config = dict(
    crop_scale_min=1,
    pooling='attention',
    lr=0.0027,
    adamw_weight_decay_other_params=0.05,
)
Rows from block 3 of a small image classifier, named by matrix and row number. Rows with one number within an expert belong to one neuron, the router's apart. Each number is 128 + 24 x the weight over its row's rms, rounded and kept within 0 to 255. All counts start at 0.
After each expert's rows are labels from the 100 images, of 14976, where the router gives the expert most weight on average: "responds to" is what is common among them. Only what is clearly more common there than usual is listed. The data: photos of arthropod specimens (BIOSCAN-5M).
# router: slot weights (model.blocks.3.mlp.router.weight, 16x192, trained with AdamW), inputs 96-191
# up: expert up (model.blocks.3.mlp.up, 8x192x192), inputs 96-191
# down: expert down (model.blocks.3.mlp.down, 8x192x192, transposed), outputs 96-191

# expert 3
router.6 [142 102 118 166 116 167 111 155 110 128  92 118 150  98 134 139 115 143 159 141 122 113 126 133 124 116 145  95 107  78 121 116 162 158 144 148 135 120  61 131 150 111 134 116 148 123 138 171  88 174 145 134 154 143 146 140 115 123 123 106  82 133 103 143 143 105 134 105 137 128 126 120 132 122 151 154 157 126 128 104 164 165  73 131 133 110 124 147 117 116 155 128  89 126 155  63]
router.7 [115 112 139 147 142 160 111 178 140 116 105 121 119  90 123 142 135 125 155 119 119 115 119 125 139 140 145 131 150 104 172 135 151 187  94 154 129 119  63 132 122 135 136 111 160 136 127 137  71 147 141 135 166 146 156 133  98 108 138 148 103 100 129 111 164 134 150 109 101 173 118 162 150  96 168 138 153  99 114 123 114 159  95 140 137 152 124 142 123 106 147  86 103 110 117  73]
up.6 [128 140 124 129 115 111 141 137 115 127  92 138 159 154 102 168 133 104 120  92 111 110 136 136 120 112 161 104 116 103 106 124 138 113 147 110 130 127 133 105 159 121 122 153 139 100  82 159 133 177 128 121 147 107 103 172 144 132 126 118  93 126 147 147 122  87 131 129 175 120 181 103  85 168 126 164  99 166 167 130 132 129 155 108 113 158 119 104 107 157  84 126  82 125 150 135]
down.6 [129 105 128 107 142  92 126  85 133 101 114 151 166 114 128 157 139 142 128 107  79  89 120 126 132 155 124 113 139  92 128 105 161 106 119 108 120 104 135  99 132 106 123 124 106 136 160 123 164  98 104 163 131  96 156 136 106 137 109 159 169 159 150 122 142 105 138 146 156 140  98 131 151 158 130  99 145 137 102 139 161 176 135  81  86 115 143 132 136 137 114 132 132 143 120 102]
up.7 [122 157 196 135 156  70 148 116  74 106 147  81  91 113 100 108 187 100 109 139 152  91 129 115  66 150 167  91 129 110 120  87 111 138 147 100 137 118 139 107 103 149 131 102 153 123 160 132 126 108 115 147 117 115 136 120 119 105 130 120 137 142  97 139 126 104 147 107  84 156 107 155  91 109 104  98 152 118 154 126 112 128 134 120 141 113 162 102 119 119 125 121 174 135  99 124]
down.7 [123  91 116  95 125 104 126  85 116 142 140 133 140 185 144 122  84 150 109 149 125 132 141  96  61 102 129 125 146 155 125 117 127 158 149 112 111 112 105 116 176 135 126 119 128 123 129 125 146  99 149 152 124 139 124 132 123 124 102 124 145 114 100 132 113 139 155 132 144 125 118 135  88 124 113 164 158 142  94 110 153 116  89 116  95 132 107 119 154 177 147 137 159 144 107 168]
up.8 [ 96  75 117  68 117 102 118 129 120 119 123  98 123 134  80 145 150 143 128 123 148 171 107 174 104 114 129 163 171 119 142 145 110  93 117  98 156 113 160 138 144 132 120 131 127 152 163 119 150 137  93 134 161  83 134 153 167 161 156 146 144 118 151 115 158 112 185 111 126 118 118 141 142 146 141 170 114 149 107 170 114  93 156 122 135 111 114 120 100 161 103 122 115 122  92 137]
down.8 [140 104 165 156 111 118 119 157 113 113 130 130  84 103 147 145 163 141 140 126 152 126 118 118 130 119 119 180 176 119  95  89 117 119 134 144 167 123 111 129 151 140 122 117 121 111  94 138  84  92 209 117 165 148 109 151  83  95 166 119 168 168 142 109 121 150 102 131 150 158 133 134 155 120 119 138 201 133 125 118 141 118 140 106 144 107 153 120 114  88 142 164 119 124 126 145]
up.9 [ 94 171 125 130 138  57 121 153 116 152 163 105  93 109 135 156 158 138 119 124 129  97 129 154 162 117  90 124 151 127 165  76 145 129 135  77 144  83 129 154  96  89 113 113 112 136 138 146  90 107 131 156 145 126 140 129 119 153 177 185 125 141  94 121 159 120 130 119 141  67 122 121 106 126 155 120 119  97 156 109 129 145 126 125 146 122 160 108 144 116 142 132 106 123 121 145]
down.9 [159 148 134 101 131 178 164 124 141 121 129 153 175 162 132  88 129 156 123  88 136  74 112 107 154 149 129 139 109 106 106 148 115 107 127  98 123 170 120 130 166 112 127  57 131 134 140 105 142 139 108 136 120 100  96 160 121 106 164 110 125 137 128 130 146 142 118 163 139 150 104 152 172 165 128 157 137 116 158 131 141 172 126 118 105 109 163 131 144 117 133  88 140 141 158 150]
responds to: order Coleoptera; family Ptilodactylidae

# expert 1
router.2 [110 140 117 139 153 137 141  59 112 139 102 139 100 140 148 150 146 149 112 133 137 156  81 138 117 159 114 121  77 134 122 163 149 149 110 134 142 157 131 135 142 153 139 149 124 107 122 128 163 172 157 115 110 132 107 144 154 136 168  98 165 166 142 102 156 101  95 128 124 159 149 108 131 150  87 137  93 132 129 113 135 132  81 151 113 132 144  96 133 153 134 142 122 138  63 142]
router.3 [147 168 126 132 119 145 151 128  95 151 100 111 118 159 132 156 130 139 101 118 148 134  94 146 121 165 129 109  87 108 128 158 166 123 140 136 155 134 127 134 127 165 116 156 119 137 112 116 173 154 147 127 121 113 145 143 160 163 153 136 150 181 156 120 180 109 139 143  95 164 170 137 104 136  99 149 117 141 138 111 132 130 101 128  83 108 146  90 108 164 135 128 117 155  72 146]
up.9 [125 132 113 130 128 131  71 169 132 181 103 130 107 130 126 119 108 113 127  75 116 110 130 156 105 116 189 153 157 158 113 127 136 103 154 147 124 116 106 118 175 114 123 109 157 150 119 152 147 145 125 130 136 123 120 139 108  75 104 132 124 117 122 131 104 157 112 109 120 130 161 139 146 128  80 146 161 167 136  76 168 128 145 117 116 109 144 147 148 128 141 153 120 112 119 110]
down.9 [135 143 101 150  97 131 121 166 102 120 133 126 151  87  93 133 160 149 141 105 155 101 151 159 102 110 161 121 125 119 170 106  76 105 150 130  96 110 133 173 164 140 131 108 180 112  64 133 139 127  90 143 120 122 163  85 105  91 169 103 144 129 135 133 134 164 143 146 120 106 115 166  73 115 120 148 130 158 167 159 148 134 159 148 135 175 125 164 127 140 141 140 180 115 101 119]
up.10 [141 149 146 131 133 126 166 117 143 111 116 125 137  93 142 121 125 138 144  83 146 118 146  97 171  97  86 145 143  83 123 116 142 148 144 158 107 121  97 139 131 119 185 123 168 118  97 155 116 139 129 100 159 138 133 114  66 102 126 164  83 155 165 148 114 163 124  90 154 143 113 132 170 111 128 138 146  92 130 110 110 111  80 103 129 119  97 122 122 141 138 108 135 116 130 108]
down.10 [108 153  88 133 129 105 119 120  98 143 111 116 123 174 164 165  93 141 113 127 148 103 155 147 131 143 181 141 147 123 156 155 124 106 104 125  81 119 127 111 116 108 146 183 170 133 121 176 160 158 135 120 106 141 140  93  93 119 174 126 120 132 167 135 117 163 147  50 136 115 133 161 160 122 162 140 124 110  93 129 148  92 114 125 131  89 152  90 115 129 126 139 122 151  92 113]
up.11 [156  94 143 153 131  83 124 135 116 129  96 103 150 116  89 127  91  96 157 113 124 114 108 132  96 120 122 137 114  86 103 100 131 146 137 168 152 124 115 136 182 117 137 101 154 158 147 146 127 104  80 135 137 145 118 126 124 107 101 126 134 152 136 141 129 149 174 106 104 178 137 123 113 123  87 150 146  92 169 106 141  99 103 114 119 129 106 155 164 121 133 115 143 120 129  91]
down.11 [122 127  65 112 107 128 100 136  82 128 108 127 171 131 115 138 142 136 104 142 145  90 134 151 125  91 180 154 137 123 162 108 144 119  96 112  74 146  80 146 124 152 109 105 195 132  84 134 130 124 113 130 128 126 120 135  87 114 128  76 140 173 117 116 109 157 164 144 130 108 120 147  81 132 150 139 134 155 113 136 136 116  98 144  75 122 134 137 111 146 148 128 145 146  88  81]
up.12 [142 109 110 139 122 152 120  89  91 122 138 111 135 117 142 130 161 137  93 182 129 106 125 136 138 102 160 120  95 135 166 129 172 179 141 137 179 132 111 190 113 140 139 184 132  92 141 115 115 122 119 100 147 141 124 134 132 190 120 114 137 156 152 135 134 109 143 135 148 144 127 152 119 118 134 139 140  92 128 120 130 161 115 138  99  73 123 141 138 133 165 132 101 121 161 122]
down.12 [145 124 155 145 140 150 109 188  85 133 138 157 139 138 123 141 146 129 110 152 131 165 124 151 126 144 113  95 123 120 125 119 144 142 107 139 151 129 115 115 107 156 143 126 110 132 120 178 142 141 136 148 188 179 126 138 118 169 156  98 127 137 137 155  71 180 152  34 121 123 139 106 124  93 136 126  94 110 134 163 146  96 111 103 131  87 123 101 119 139 150 124 115 102 123 109]
responds to: order Coleoptera

# expert 0
router.0 [165  99 119 125 122 156 158 117 123 162 117  94 131 145  90  84 119 158 138 131 146 116 127 101 116 120 135 142 142 124 164 121 159 147 142 141 138  97 136 152 152 133  96 145 136 112  61 132 126 122 105 118 144 153 107 168 136 140  93 115 120 128 132 150 153 125 135 124  76 168 111 127 119  94  95 140  97 136 130  98 148 132 124  66 135 119 101 137 135 117 115 152  91 132 140 106]
router.1 [120 102 103 143 127 120 176  89 130 121 126 114 135 155 118 128 113 162 128 150 149 100 124  99 135 149 138 101 120 123 160 114 174 180 107 121 168 139 104 163 125 146 106 171 129 139  95  97 139 129 110 109 118 146 107 147 142 186 117 139 138 128 131 128 138 153 161 157 110 169 116 114 110 127 113 142 118 106 120 105 144 134 160 130 125 120 109 143 114 119 117 155 121 157 154 131]
up.9 [143 113 130  95 113 169 122 162 114 148 100 101 136 142  90 118 136  93 101 132 126 136 105 139 102 163 179 110 154 156 125 120  82 140 159 127 117 127 163  57 142 115 147 103 151 115 124 126 151  99 104 128 126 116 104 148 100 108 115 113 147 125 116 155 122 141 181 125 116 145 170 178 118  87  92 131 157 111 124  92 137 121 139  73 164 116 120 151 161  99 152 135 108 102 113  92]
down.9 [135 107 142 129 134 132 103 117 135 161 142 133 107 147 144 142 118 131 125 105 115 174 103 105 106 154  86  92 118 135 118 121 138 128 116  89 165 103 104 161 109 158 119 124  47 142 113 135 116 171  97 162 137 114 173 162 116 141  79 125  97 119 108 124 131 132 153 214 106  87 136 166 131 100 123 143  95 102 112 135 159 121 122 119 105 112 107 102 111 159 130 139 112 133 140 104]
up.10 [104 148 127  99 164 136 165 102 118 119 124 137 146 127 182 143 111 120 126  79 139 111 116 162 166 121 141 162 134 179 138 117 158 126 143 101 122 124 156 190  88 102 111 159 103 137 142 137 130  92 140 134 133 133 116 111 170 104 151 153 104 149 120 127 129 150 115 128 128  92  95 129 155 100 130  71  97 122 136 155 119 105 132 142 102 124 122  98 130 131 129 142 102 124 144 178]
down.10 [104 130  93 153 134 132 104 172 112  99 108 131 121 124 128 102 122 146 144 157 127 121 116 140 100 140 101 125 129 103 149 139 120 159 133 154 137 137 138 136 154 154 114 139 144 173 120  82 133 166  75 146 120 143 203 156 109 147 102 137 105 143 113 116 156  93 147 255 144 133 148 102  97 108 122 121 129 129 121  94 111 140 124 166 138 137 152 153 103 155 162 121 106 130 122  65]
up.11 [133  81 152 114 150 168 135 117 179 161 148 115 146 121 136 110 124 107 107 129 139 129 113  80 120 127 122 129 117 165 105 115 137 118 121 136  95 106 143 111 127 144 104 147 124 100 138 167 124 106 135 196 112  68  88  98 109 122 114 137 160 132 135  94  64 124 101 118 142 160 179 164 121 110 176 115 159 128 103 180 115 119 117  99  99  86 112 135 116 120  81 119 148  99 132 144]
down.11 [135 138 142  98 119 163 118 109  89 124 123 149 106 134 123 129 123 128  95 121 122 155 158 147 124 113 121 128 124 128 106 144 117 141 166 166 104  92 150 129  91 172 130  91 117 175 111 135 115 165 137 140 179 123 108 157 145 129 120 147 157  82 147 146 138 123 124 163 116 143 109 131 136 154 162 167 174 145 122 111 147 118 104 154  82 118 137 146 104 138 133 169  98 111 105 121]
up.12 [126 148 132 135 159 138 164 120 103 116 114 120  94 114 141 141 132 122 137 126 165  81 144 163 166 119 157 137 111 139 166 115 182 135 102 135 116 110  95 188 127 182 125 158 129 134 126 146  98 103 128  78 154 151 124 187 154 120 117 160 117 125 129 128 131 112 146 121 152 149 108 120 137 178  96 141  92 101 113 134 124  98 109 167 107 142 148 132  77 167 154 130  76 143 126 117]
down.12 [144 106 118 130 144 154  61 122  86 117  93 144 144 109 123  96 118 136 142 137 136 127 151 136 131 138 125 130 148 105 136 143  82 120 117 137 137 121 148 115 132 160 137 129 134 124 110  77 169 130  92 115 153 111 155  98 132 157 113 119 122 126 114  90 136 125 128 255 139  91 118  72 121 124 168 113 111 112 124 126 110 154 148 148 141 114 168 136 135 140 127 132 126 122 157  94]
responds to: order Hymenoptera; class Arachnida

# expert 6
router.12 [158 147 136 140 156 181 122  89 138 145 102  82 112 105 154 103 123 104 140 118 123  82  79  96 110 119 128 156 176 154 112 115 151 147 146 166  95  79 104 151 136  97 107 158 171 110 121 157 112 128 153 112 159 150  80 153 115 121 142  81 102 102  99 101 101 140 123 102 161 133 151 101 153 122 143 118 166 143 109 100 131 147 123 110 119  92 134 155  96 118 114 156 118 159 145 159]
router.13 [119  87 153 126 200 137 107  84 169 136 128 129 136 132 164 113 104 126 123 139 101 110 100 123 139 176 103  96 120 152 104 109 147 120 110 154 115 115 131 149 113 111  77 154 144  79 129 169  99 146 140 122 123 122  69 120  92 140 110 115 133 105 117 103  98 113 140 127 153 147 129 144 149 129 107  79 172 138 121 130 110 123 117  97  99 101 131 169 144  72 139 126 118  94 115 141]
up.0 [115 166 126 157 129 152 144 151 131 115 119 117 125 147  97 154 181  73 142 128 174 146 130  93 143 103 181 133 139  89 101 159 106 132 174 130 164 143 163 105 174 147 135  97 119 168 156  91 160 136 131 130 177 123 161 138 161 137 149  93 144 125 153 125 130 134 115 139 117 158 101 168 163  79 123 165  96 126 107 120 129 126 118 141 130 128 109 101 154 153 129 133 103 154 120 139]
down.0 [125 138 120 138 139 125 115 144 126 141 101 134 125 151  76 145 112 118 129 172 120 116 155 167 108 158 161  97 109 134 113 149 124 132 109 155 176  70 100 110 159  89 110 113 109 111 120 119 135  81 173 149 151 118 130 143 137 144 126 122 119 137 145 111  95 131 121 165 154 136 106 117 141 137 141 172 111 133 144 143 125 132 149 118 131 151 122 111 139 125 117  95 139 149 141 134]
up.1 [140 135 118  78  98 183 105 125 122 132 119 128 103 157 141 135 118 129 100  97 138 148 177 130 122 111 130 139 151 133 136 161 118 111 131 104 125 117 137 126 142 152 154 133 105 133 147 104 157 131 130 140  82  96 152 154 101 172 178 113 137 140 148 113 119 147 159 139 131 143 115  75 119 101 142 131 113 193  84 139 145 136 144 125 152 104 130 132 115 149 132 140 149 146 130 125]
down.1 [149 112 123 155 121 115 128 175 109  91 155 140 104 102 145 134 116 126 152 187 124 112 104 124 129 172 125 111 120 106 132 144 125 153 144 133 137 167 115 145 119 133 144 102 104 147  86 139 144 136  81 129  97 147 125 183 141 100 157  97 137 146 128 130 110 120 112 142 139 158 120 170 152 119 129 123 146 118 140 130 107 132 136 129 139 122 106 151  97 107  76 166 133  97 133 104]
up.2 [140 121 122 113 133 133 161 170 131 134 133 120  92 103  87 112 159 109 138 146 120 152 141 115 126 125  97 154 127 111 150 156 133 168 131 138 144 117 186  89 145 144 126  90 152 146 167 116 137 151  99 124 107 105 124 135 123 126 154 113 139 112  84 155 146 118 123 131 137 152 151 161  83  77 139 147 132 116 141 118  95 130 138 139 121 177 115 132 118 151 102 122 107 137 102 131]
down.2 [143 137 130  95 102  88 117 126 139 127 146 149 113 106 130 107 102 112 134 142 159 121 121 140 143 147 162  98 134  95 143 119 122 116 127 134 159 174 122 140 139  81 126 109 111 132 157 137 124 141 169 136 136 132  94 123 144 140  98 152 132  90 164  91 131 157 125 132 144 149 116 114 163 144 107 116 141 132 118 173 135 126  81 154 129 142 152 146  76 108 112 175 153  75 143  98]
up.3 [126 103 134 126  88  95 129 137  88 106 120 103 104 125 137 124 141 160 144 130 166 102 146 141 105 115 138 128  94 126 141 116 149 115  95 131 138 153  98 104 157 122 143 104 129 127 140 122 171 126 122 133 110 152 150 103 160 144 154 113 100 147 149 141 155 125 149 126 153 140  95 128  97 190 106 137  81 136 158 120 109 134 113 126 154 126  90 106 142 136 156  58 121 166 107 117]
down.3 [125 133 110 111  90 124 120 135  83 113 123 112 134  90 139 129 181 149 131 113 100 133 126 153 137 129 128 140  72 109 121 135 129 143  95 147 180  87 104 109 162 131 201 114 148 116 112  59 152 158 112 149 141 121 126 167 115 167 126 125 130 151 105  91 158 113 139 144 149 137 135 110 108 140 123 125  96 136 139 150 110 135 135 139 151 128 117  89 166 102 132  79 106 149 131 128]
responds to: order Hemiptera; family Aleyrodidae

# expert 2
router.4 [199 127 123 163 134 167 127 134 115 159 115  73 119  87  89  99 161 154 142 154  98 114 129 157  96 114 130 138 115 133  85 108 155 112 143 164 130  99 125 123 165 113 131 136 136 143 114 138 150 122 159  76 135 102 141 147 135  74  97 134 141 129 120 149  89 122  99 109 147 159 159  95 109 165 147 138 145 157 145 135 137 176 129 137 130 110 141 146 140 155 133 136 180 130 166 123]
router.5 [167 122 138 172  85 153 131  96  49 151 145 101 103 106 118 107 130 133 128 179  99 114  88 154  93 117 111 163 119 166 122 140 151 124 147 122 123 108 120 166 129 128 159 171 144 139 138 114 126 126 143  88 134 141 135 133 132 100 112 116 128 122  88 154 113  92 101  86 171 144 171  95  94 131 180 156 149 157 132 140 132 155 123 125  90  96 150 126 117 147 150  98 162 145 145 126]
up.9 [107 126 113 129 131 132 132 127 148  76 123 167 128 156 147 174 135 154 179 123 129 156 169 115 122 122 132  90 100 129 146 183 159 164 130 151 135 159 122 127 103 105 146 117 133 141 144 108 120 114 160 111  86 122 177 118 186 167 110 147 146 119 150  65 136 146 151 161  98 102 115 176 118 100 109 155  97 107  77 105 121 102 126 164 131 167 131  74  75 126 111 111 122 118 129 144]
down.9 [157 144 108  97 153 114 127  89 152 128 145 157  79 105 110  97 120 116 180 186 159  90 126 136  99 155 122 132  79 157 143 129 158 115  98 108 128 178  75 129 121 153 125 121 145 128 124 120 138 104  64 147 121 138  91 101 114 170 127 145 123 132 140 122  94 127 101 165 131 134  93  99 146 130 100 172 125 125  97 150 108 151 131 121 138  98 123 140 127 119 130 129 147 109 156 153]
up.10 [145 132 122 148 109 131 172 141  94  76 119 106 118 144 110 125  87  94  85 127 101  91 149 136 154  85 159 147 146 133 131 114 140 136 156 118 127 106 156 139 110 133 101 106 101 145  99 144 162  87  75  92 134 145 160 166 155 120  71 165 120 130 101 158 100 143 178 118 157 156 118 103 100 130 126 102 136 151 146 116 152 139 130  87 154 163 137 132 114 142 101 135 143 164 164 148]
down.10 [179 105 134 148 112 109 156 114 119 178 128 184 116 209 149 133 105 128 121 114  92 150 151 130 174 137 127  99 160 154 109 125 144 148 112 152 118 111 150 143 145  83  83 133  85 147 148 150  95 131 147 117 136 100 140 147  81 119 152 110 115 153 112 138 133 176 133  84 118 141 133 132 101 140 141 116 152 113 121 119 157  68 138 151 116 136 112 148 157 162  75 133 104 131 120 138]
up.11 [ 94  89 164 112 105 118 181 159 136 116 100 116 134 115 136 146 128 104 122 131 150  84 112 135 113 112 133 138 143  97 137 144 118 141 154 141 126 119  94 140 197  95  92 149 151 116 136 143 122 199 138 112 167 123 121 161  79 122 124 105 136 117 120 169 175 107 160 115 166 140  96 150 167 142  85 131 142 117 129 105 110 153 103 124 107 151 100 149 121 151 144 131 118 124  97 124]
down.11 [152 124  90 128 158 119 120 118  82 139 124 164  92 180 211 124 121 128 128 131 107 123 143 125 125 142 124  90 109 121 119 137 104 134 121 148 103  73 143  84  87 141 153 122 114 135 107 136  95 129 179 109 133 144 112 115 146 102 144 110 158 112 114 113 133 163 151 103 101 145 159 145 116 117 155 131 111 101 115 156 129  97 137 147 180 139 106  94 123  97 116 134 142 150  83  95]
up.12 [128 125 104 112 100 179 167 156 131 110 118 132 141 174 156 181 122 125 133 113 134 110 128 147 142 124 223 121 131 120 124 141  90 173 139 122  84 127  89 141 154 125 174 129 112 172 130 138 132 164 134  99 109 138 120 166 134 110 141 117 154 106  83 127  97 150 159 151 165 110  82 113 121 104 122 124 132 123  98 108 145 142 138 132 131 129 101 109 124 141  95 102  90 179 115 102]
down.12 [210 122 120 123 159 128 111  94 148 118 152 175 108 129 114 103 124  66 159 189 114 111 116 152 125 141 109 132 103 185 147 129 165 134 101 109 121 166 112 165 138 143  66 121 133 134 136 145 117  85  86 157  85 139 123  82 118 146 106 109 131 113 129 126 119 119 117 147 139 126 120 119 123 129 102 150 110 141 123 132 117 113 115 136 127 109 119 159 147 131  74 132 162 123 158 139]
responds to: order Lepidoptera

# expert 5
router.10 [105 140 130  95 141 124 154 126 145 124 138 160 130 106 125 130 116 163 123 122 160 108 132 154 153 151 135 139 152 116 135  92 179 174 169 112 130 126  84 180 105  60 126 151 119 103 124 154  63 118 140 107 120 129 111 144 125 127 112 174  71 137 141 123 155 168 138 139  79 113 143 131 150 110 131  98 102 127 115 132 140 143 111 139 148  93 144  70 120  89 145 135  99 107 150 128]
router.11 [120 170 118  68 147  99 119 124 110 138 137 149 136 101 145 128 135 148 122 100 136 134 123 180 175 133 133 131 124 132 141 119 166 126 151 117 118 112  81 184 109  66 139 145 102 124 114 141 130 128 166 135  94 139 134 194 135 128 132 182  89 149 127 122 188 168 100 131 122  94 125 148 128 109 155 112 129 152 140 125 122 144 120 149 149 145 116  74  98 119 123 120 127 115 140 108]
up.3 [158 156 116 138 135 169 111  85 126 140  91 122 130 138 157 141 132 146 142 150 131 131 119 114 111  85 161 119 115 114 122 123 127 135 131 131 140 133  95  96 123  98 118 184 140  88 126 115 167 163 150 116 151 126 176 127 177 167 162  87 133 127 144 175 164 163  98 134 149 128 144  97 132  93 145 172 146 143 120  54 163 129 102 104 163 129 116 103  99 138 114 143  99 163 196 126]
down.3 [153 119 102 107 149 144 146 152 112 109  94 103 102 141 160 152  94 130 103 126  89 128 152 138 165 104 138 121 141 113 107 126 130  74  93 101  85 146 146 151 148 121  96  86 118 171 122 134  93 101 132 136 142 102 185 116 163 141 129 115 104 109 109 139 149 141 116 147 135 129 162 135 143 103 116 132 128 161 171 153 144 124 161  99 104  92 116 117 126 106 113 138 146  98 137 112]
up.4 [154 161 122 134 124 133 105  73 142 155 128 114 155 107 121 120 124 117 104 120 118 108 104  94  85  77 124 137 118 107 140 114 137  71 147 162 133  80 134 130 138 115  98 162 144 112 128 153 128 166 115 187 152 150 130 119 123 165 152 102 134 161 166 150 101 117  94 109 120 143 154 113 151 110 158 122 165 128 117  79 179 153  92 100 127 108 143 141 151 146 101 139  85 137 141 151]
down.4 [124 136 122 126 137 148  96 110 141  97  77  91 141 104 130 118 103 146 129 118  90 103 119 139 141 128 167 154 146 107 103 157 154 171 127 194 120  91 144  80 143 107  95 171 114 125 114 122  69 130 148 122 145 131 145 153 120 178 170 144 149 117 145 124 165 104 151 143 141 149 144 133 124 130 131 128 154 152 110 137 107 186 114 125 121  81 132 125 119  70 144  79 123  99 118 175]
up.5 [147 139  91 129 136 115 112 141 146 157 111 113 129 146 137 136 114 114 135 198 101 139 116 110 129 121 160 138 117 157 149 127 144 151 118 129 143 146 145 126 126 125 130 146 113  95 130  99 181 142 128 199 146 107 123 104 105 150 134 119 161 164 156 125 170 100 189 135 111 157  96 126  95 138 129 138 127 121 123 130 121 119 119 124  88  90 111 129 139 147 130 101 143 163  95 116]
down.5 [129 136  92 125 145 100 139  81 121 113 112  91  94  85 153 132  95 137 144 147 155 125 160 128 144 132 170 105  73 115  71 101 116 101 108 139  87 124 139 163  97 129 124 127 166 157 111 148 126 164 133 128 125 135 114 126 148 182 142 147 113 139 162 160  95 127  95 135 185 142 120 149 132 134 155 115 129 149  89 149 142 155 125 148 134  94 151 102 136  98 116 122 138 136 173 118]
up.6 [135  99 149 117  81 136 144 116 137 110 114 120  86 105 138 102 130 169  98 101 166 130 144 158 129 132 105 134 132 186 149  72 143 117 154 104 115 114 138 116 104 112 163 159 127 105 105 154  96 100 116 188 112 113 107 123  67 117 118 114 128 126  75 130  95  94 133 126 165 121 108 149 140 138 127 136 149 172 140 125  80 132 135 138 128 101 149 128 137 106 135 145 138 112 165 132]
down.6 [165  82 154 157 112 152 137 134 131 115 125 168 134 165 124 125 120 145 144 113  91 135  94 100 151 109 117 117 119 101 179 139 151 127 107 113 169 123 153 137 102 106 108 145 103 125 140 111 153 139 119 167 133 112 139  54 139 127 171 136 115  92 145 164 130 149 107 159 134  78 122 175 110 133 167 117 105 124 132 111 124  91 154 127 123 164 180 151 162 155 100 146  88 138 131 132]
responds to: order Hymenoptera