A small image classifier, trained from scratch: patch size [4, 4].
Rows from block 7 of a small image classifier, named by matrix and row number. Rows with one number within an expert belong to one neuron, the router's apart. Each number is 128 + 24 x the weight over its row's rms, rounded and kept within 0 to 255. All counts start at 0.
Before each expert's rows are labels from the 100 images, of 14976, where the router gives the expert most weight on average: "responds to" is what is common among them; "colour at peak" is the nearest of a few named colours to the mean colour under the peak. Only what is clearly more common there than usual is listed. The data: photos of arthropod specimens (BIOSCAN-5M).
# router: slot weights (model.blocks.7.mlp.router.weight, 16x192, trained with AdamW), inputs 96-191
# up: expert up (model.blocks.7.mlp.up, 8x192x192), inputs 96-191
# down: expert down (model.blocks.7.mlp.down, 8x192x192, transposed), outputs 96-191

# expert 7
responds to: order Coleoptera
colour at peak: brown; grey
router.14 [125 105 148 102 138 153 171 146 125 132 105 101 199 105 141 141 104 118 102  99  97 145 182  95  99 137 111 118 174  97 131 140 135 139 182 173 130  98 122 104  99 143 138 153 137 153 113  97 136 154 141 119 118 111  77 151 115  76 141 175 149  95 138 119 125 118 146 125  99 147 117 118 155 142 115 115 104 136 137 121 123 133 107 155 126 152 132 165 117 140 104  94 137 122 137 119]
router.15 [129  94 129 154 103 153 107 125 129 117 122 126 167 114 105 172 139 150 158 121 146 138 123 130 150 146 151 107 116  89 129 117 129 167 123 167 138 120 109 129 126 109 147 137 133 123 137 156  77 147 119 151 151 136 133 130  76 115 136 153 128 139 167 150 145 125 138 118 105 141 144 141 176 115 172 186 151  91 126 112 116 104  40 122 153 128 111 129 122 119 152 106 106 127 167  90]
up.15 [110 150 130 104 147 101 149  91 127 145 129 131 146 132 141 126  88  90 171 113 154  83 116 127 112 139  99 145 132 154 128 130 131 114 132 140 137 115 111 163 125 128 129 161 105 139 144  99  93 109 113 188 144 129  97 113 140 164 130 112 165 163 149 101 123 115 125 143 107 116 123 108 106  82  99 139 116 123  98 142 109 125 153 104 126 126 188 153 125 145 119 177 148  79 154 160]
down.15 [137 115 118 103 121  86 178  99 127 130 135 135 170  96  95  81  99 126 169 128 124 108  82  84 126 124 137  71 132 174 108 124 149 149 145 157 139 127 108 142 139 148  77 142 133 111 133  90 127 150 170 120 105 110 113 119 122 114 114 122 103 164 168 125 122 124 143  52 118 125 110 134 111 124 139 133 128 146  99 128 125 110 129 173  95 141 107 143 101  86 115 108 126 102 147 176]

# expert 4
responds to: order Hymenoptera
colour at peak: white
router.8 [133 149  91 125 115 141 102 118 118 138 135 114 137 138 148 102 115 142 143 133  97 161 160 137 117 135 121 127 120 107 164 113 164 189 138 140 180 160 123 127 114  76 142 125 118 128 110 100 140 134 149 115 120 185 141 139 146 153 132 138 120 159 133 148 174 138 126 153  77 137  87 114  94  89 133 142 111 166 109 130 171 194 130 154 172 147 112  99 131 122 128  86 125 145 134 110]
router.9 [125  92 113 144 132 174 135  83  92 144 102  90 174 127 103  93 131 144 148 132 139 144 156 144 123 124 174 161 120 133 131 113 132 116 155 157 111 109 103 100 121 123 145 120 153 107 116 132 167  98 123 129 123 154 154 153 137 112 179 129  98 144 135 150 117 137 151 118 122 148 148  78  97 120 125 134 112 138  79 145 149 148 125  86 148 123 134 177 155 156 122  82 133 143 119 113]
up.15 [ 87 132 107 179  98 136 120 119 107 130 137  78 124  94 129 118 125 145 122 151 115  83 179 145 146 126 142 178 139 153 123 103 153 143 145 126  96  95 102 154 155 138 186 186 123 105 129 135 109 165 152  98 124 152  79 105  92 118  93 113 142 136  85 134 162 168 140 123 168 148 154 122 100 105 107 159 146  88 120 135 126 136 144  90 126 145 103 133 148 127  89 129 110  83 127 147]
down.15 [ 82 123 135  78 109 113 128 107  97  86 104 149  91 172  69 123 130 133  93 122 150 118 143 115 129  88  96 115 191 138 100 199 108 114 139 130 114 154  97 121 125 124  87  80 140 136 121 133 154 103 106 151 152 154 103 129 110 159 145 103 129 156 143 114 106 171 133 105 132 161 103 110 138 134 123 120 154 115 168 158 119 132 157 140 139 137 121 139  77 143 131 159 130 130 110 119]

# expert 2
responds to: order Hymenoptera; family Ichneumonidae
colour at peak: grey
router.4 [137 128 140 102 107 139 125 125 136 135 125 132 168 131 100 112 165 178 114 112 148 135 155 108 101 129 132 122 160 126 152 136 127 108 197 140  92 110 127 159  86 128 116 132 136 103 123 163 133 173 125 118 167 140 118 120 120 136 131 169 154 119 139 173 143 127 126 112 132 113 134 136 147 141 128 117 117 131 150 118 180 108 130  62 185 139 163 166 121 166 109 126  84 165 170 145]
router.5 [140 176  88 137 108 132 141 114 120 109 125 147 197 190  97 137 158 169 134  97 125 139 150 108 150  97 140 102 132 125 110 137 135  91 165 108  99  99 107 135 117  97 128 132 105 154 116 150 138 141 128 123 124 116 161 103 166 154 141 168 113 141 158 158 152 129 132 129 134 132 124 140 119 133 162 140  90 138 155 120 161 128 152 110 171 122 148  87 125 127 135 122  95 164 167 145]
up.0 [122 110 145 119 125 128 142 132 117  93 148 122 113 126 161 157 118 180 151 160 116 109 111 144 144  84  94 132  95 130 127 136 113 159 134 145 128 135 141 151 121 159  90 161 134 124 170 141 110 170 112 158 127 133 141 139  91 144 120  90 104 108 125 112 130 139  94 147 116 104 138 100 138  79 118 140 118  80 127 135  95 102 108  84 102 103  87 133 130 121 101 122 123 122  99 119]
down.0 [124 140 188 103 128 152  83 121 147 132 100 108 141 109 127 125 120 133 139 151 153 125 144 122 135 184 109 119 101 160 134 102 113 154 151 126 125 129 149 143 128 158 180 162 122  72 101 128 129 154 122 148 148 117 141 109 106 149 158 113 100 134 146 156 137  91 140  97 105  98 118 140 125 119 104 104  90 137 145 121 146 125 131 166 122 169 128 118 142  62 120  83 108 141 135 130]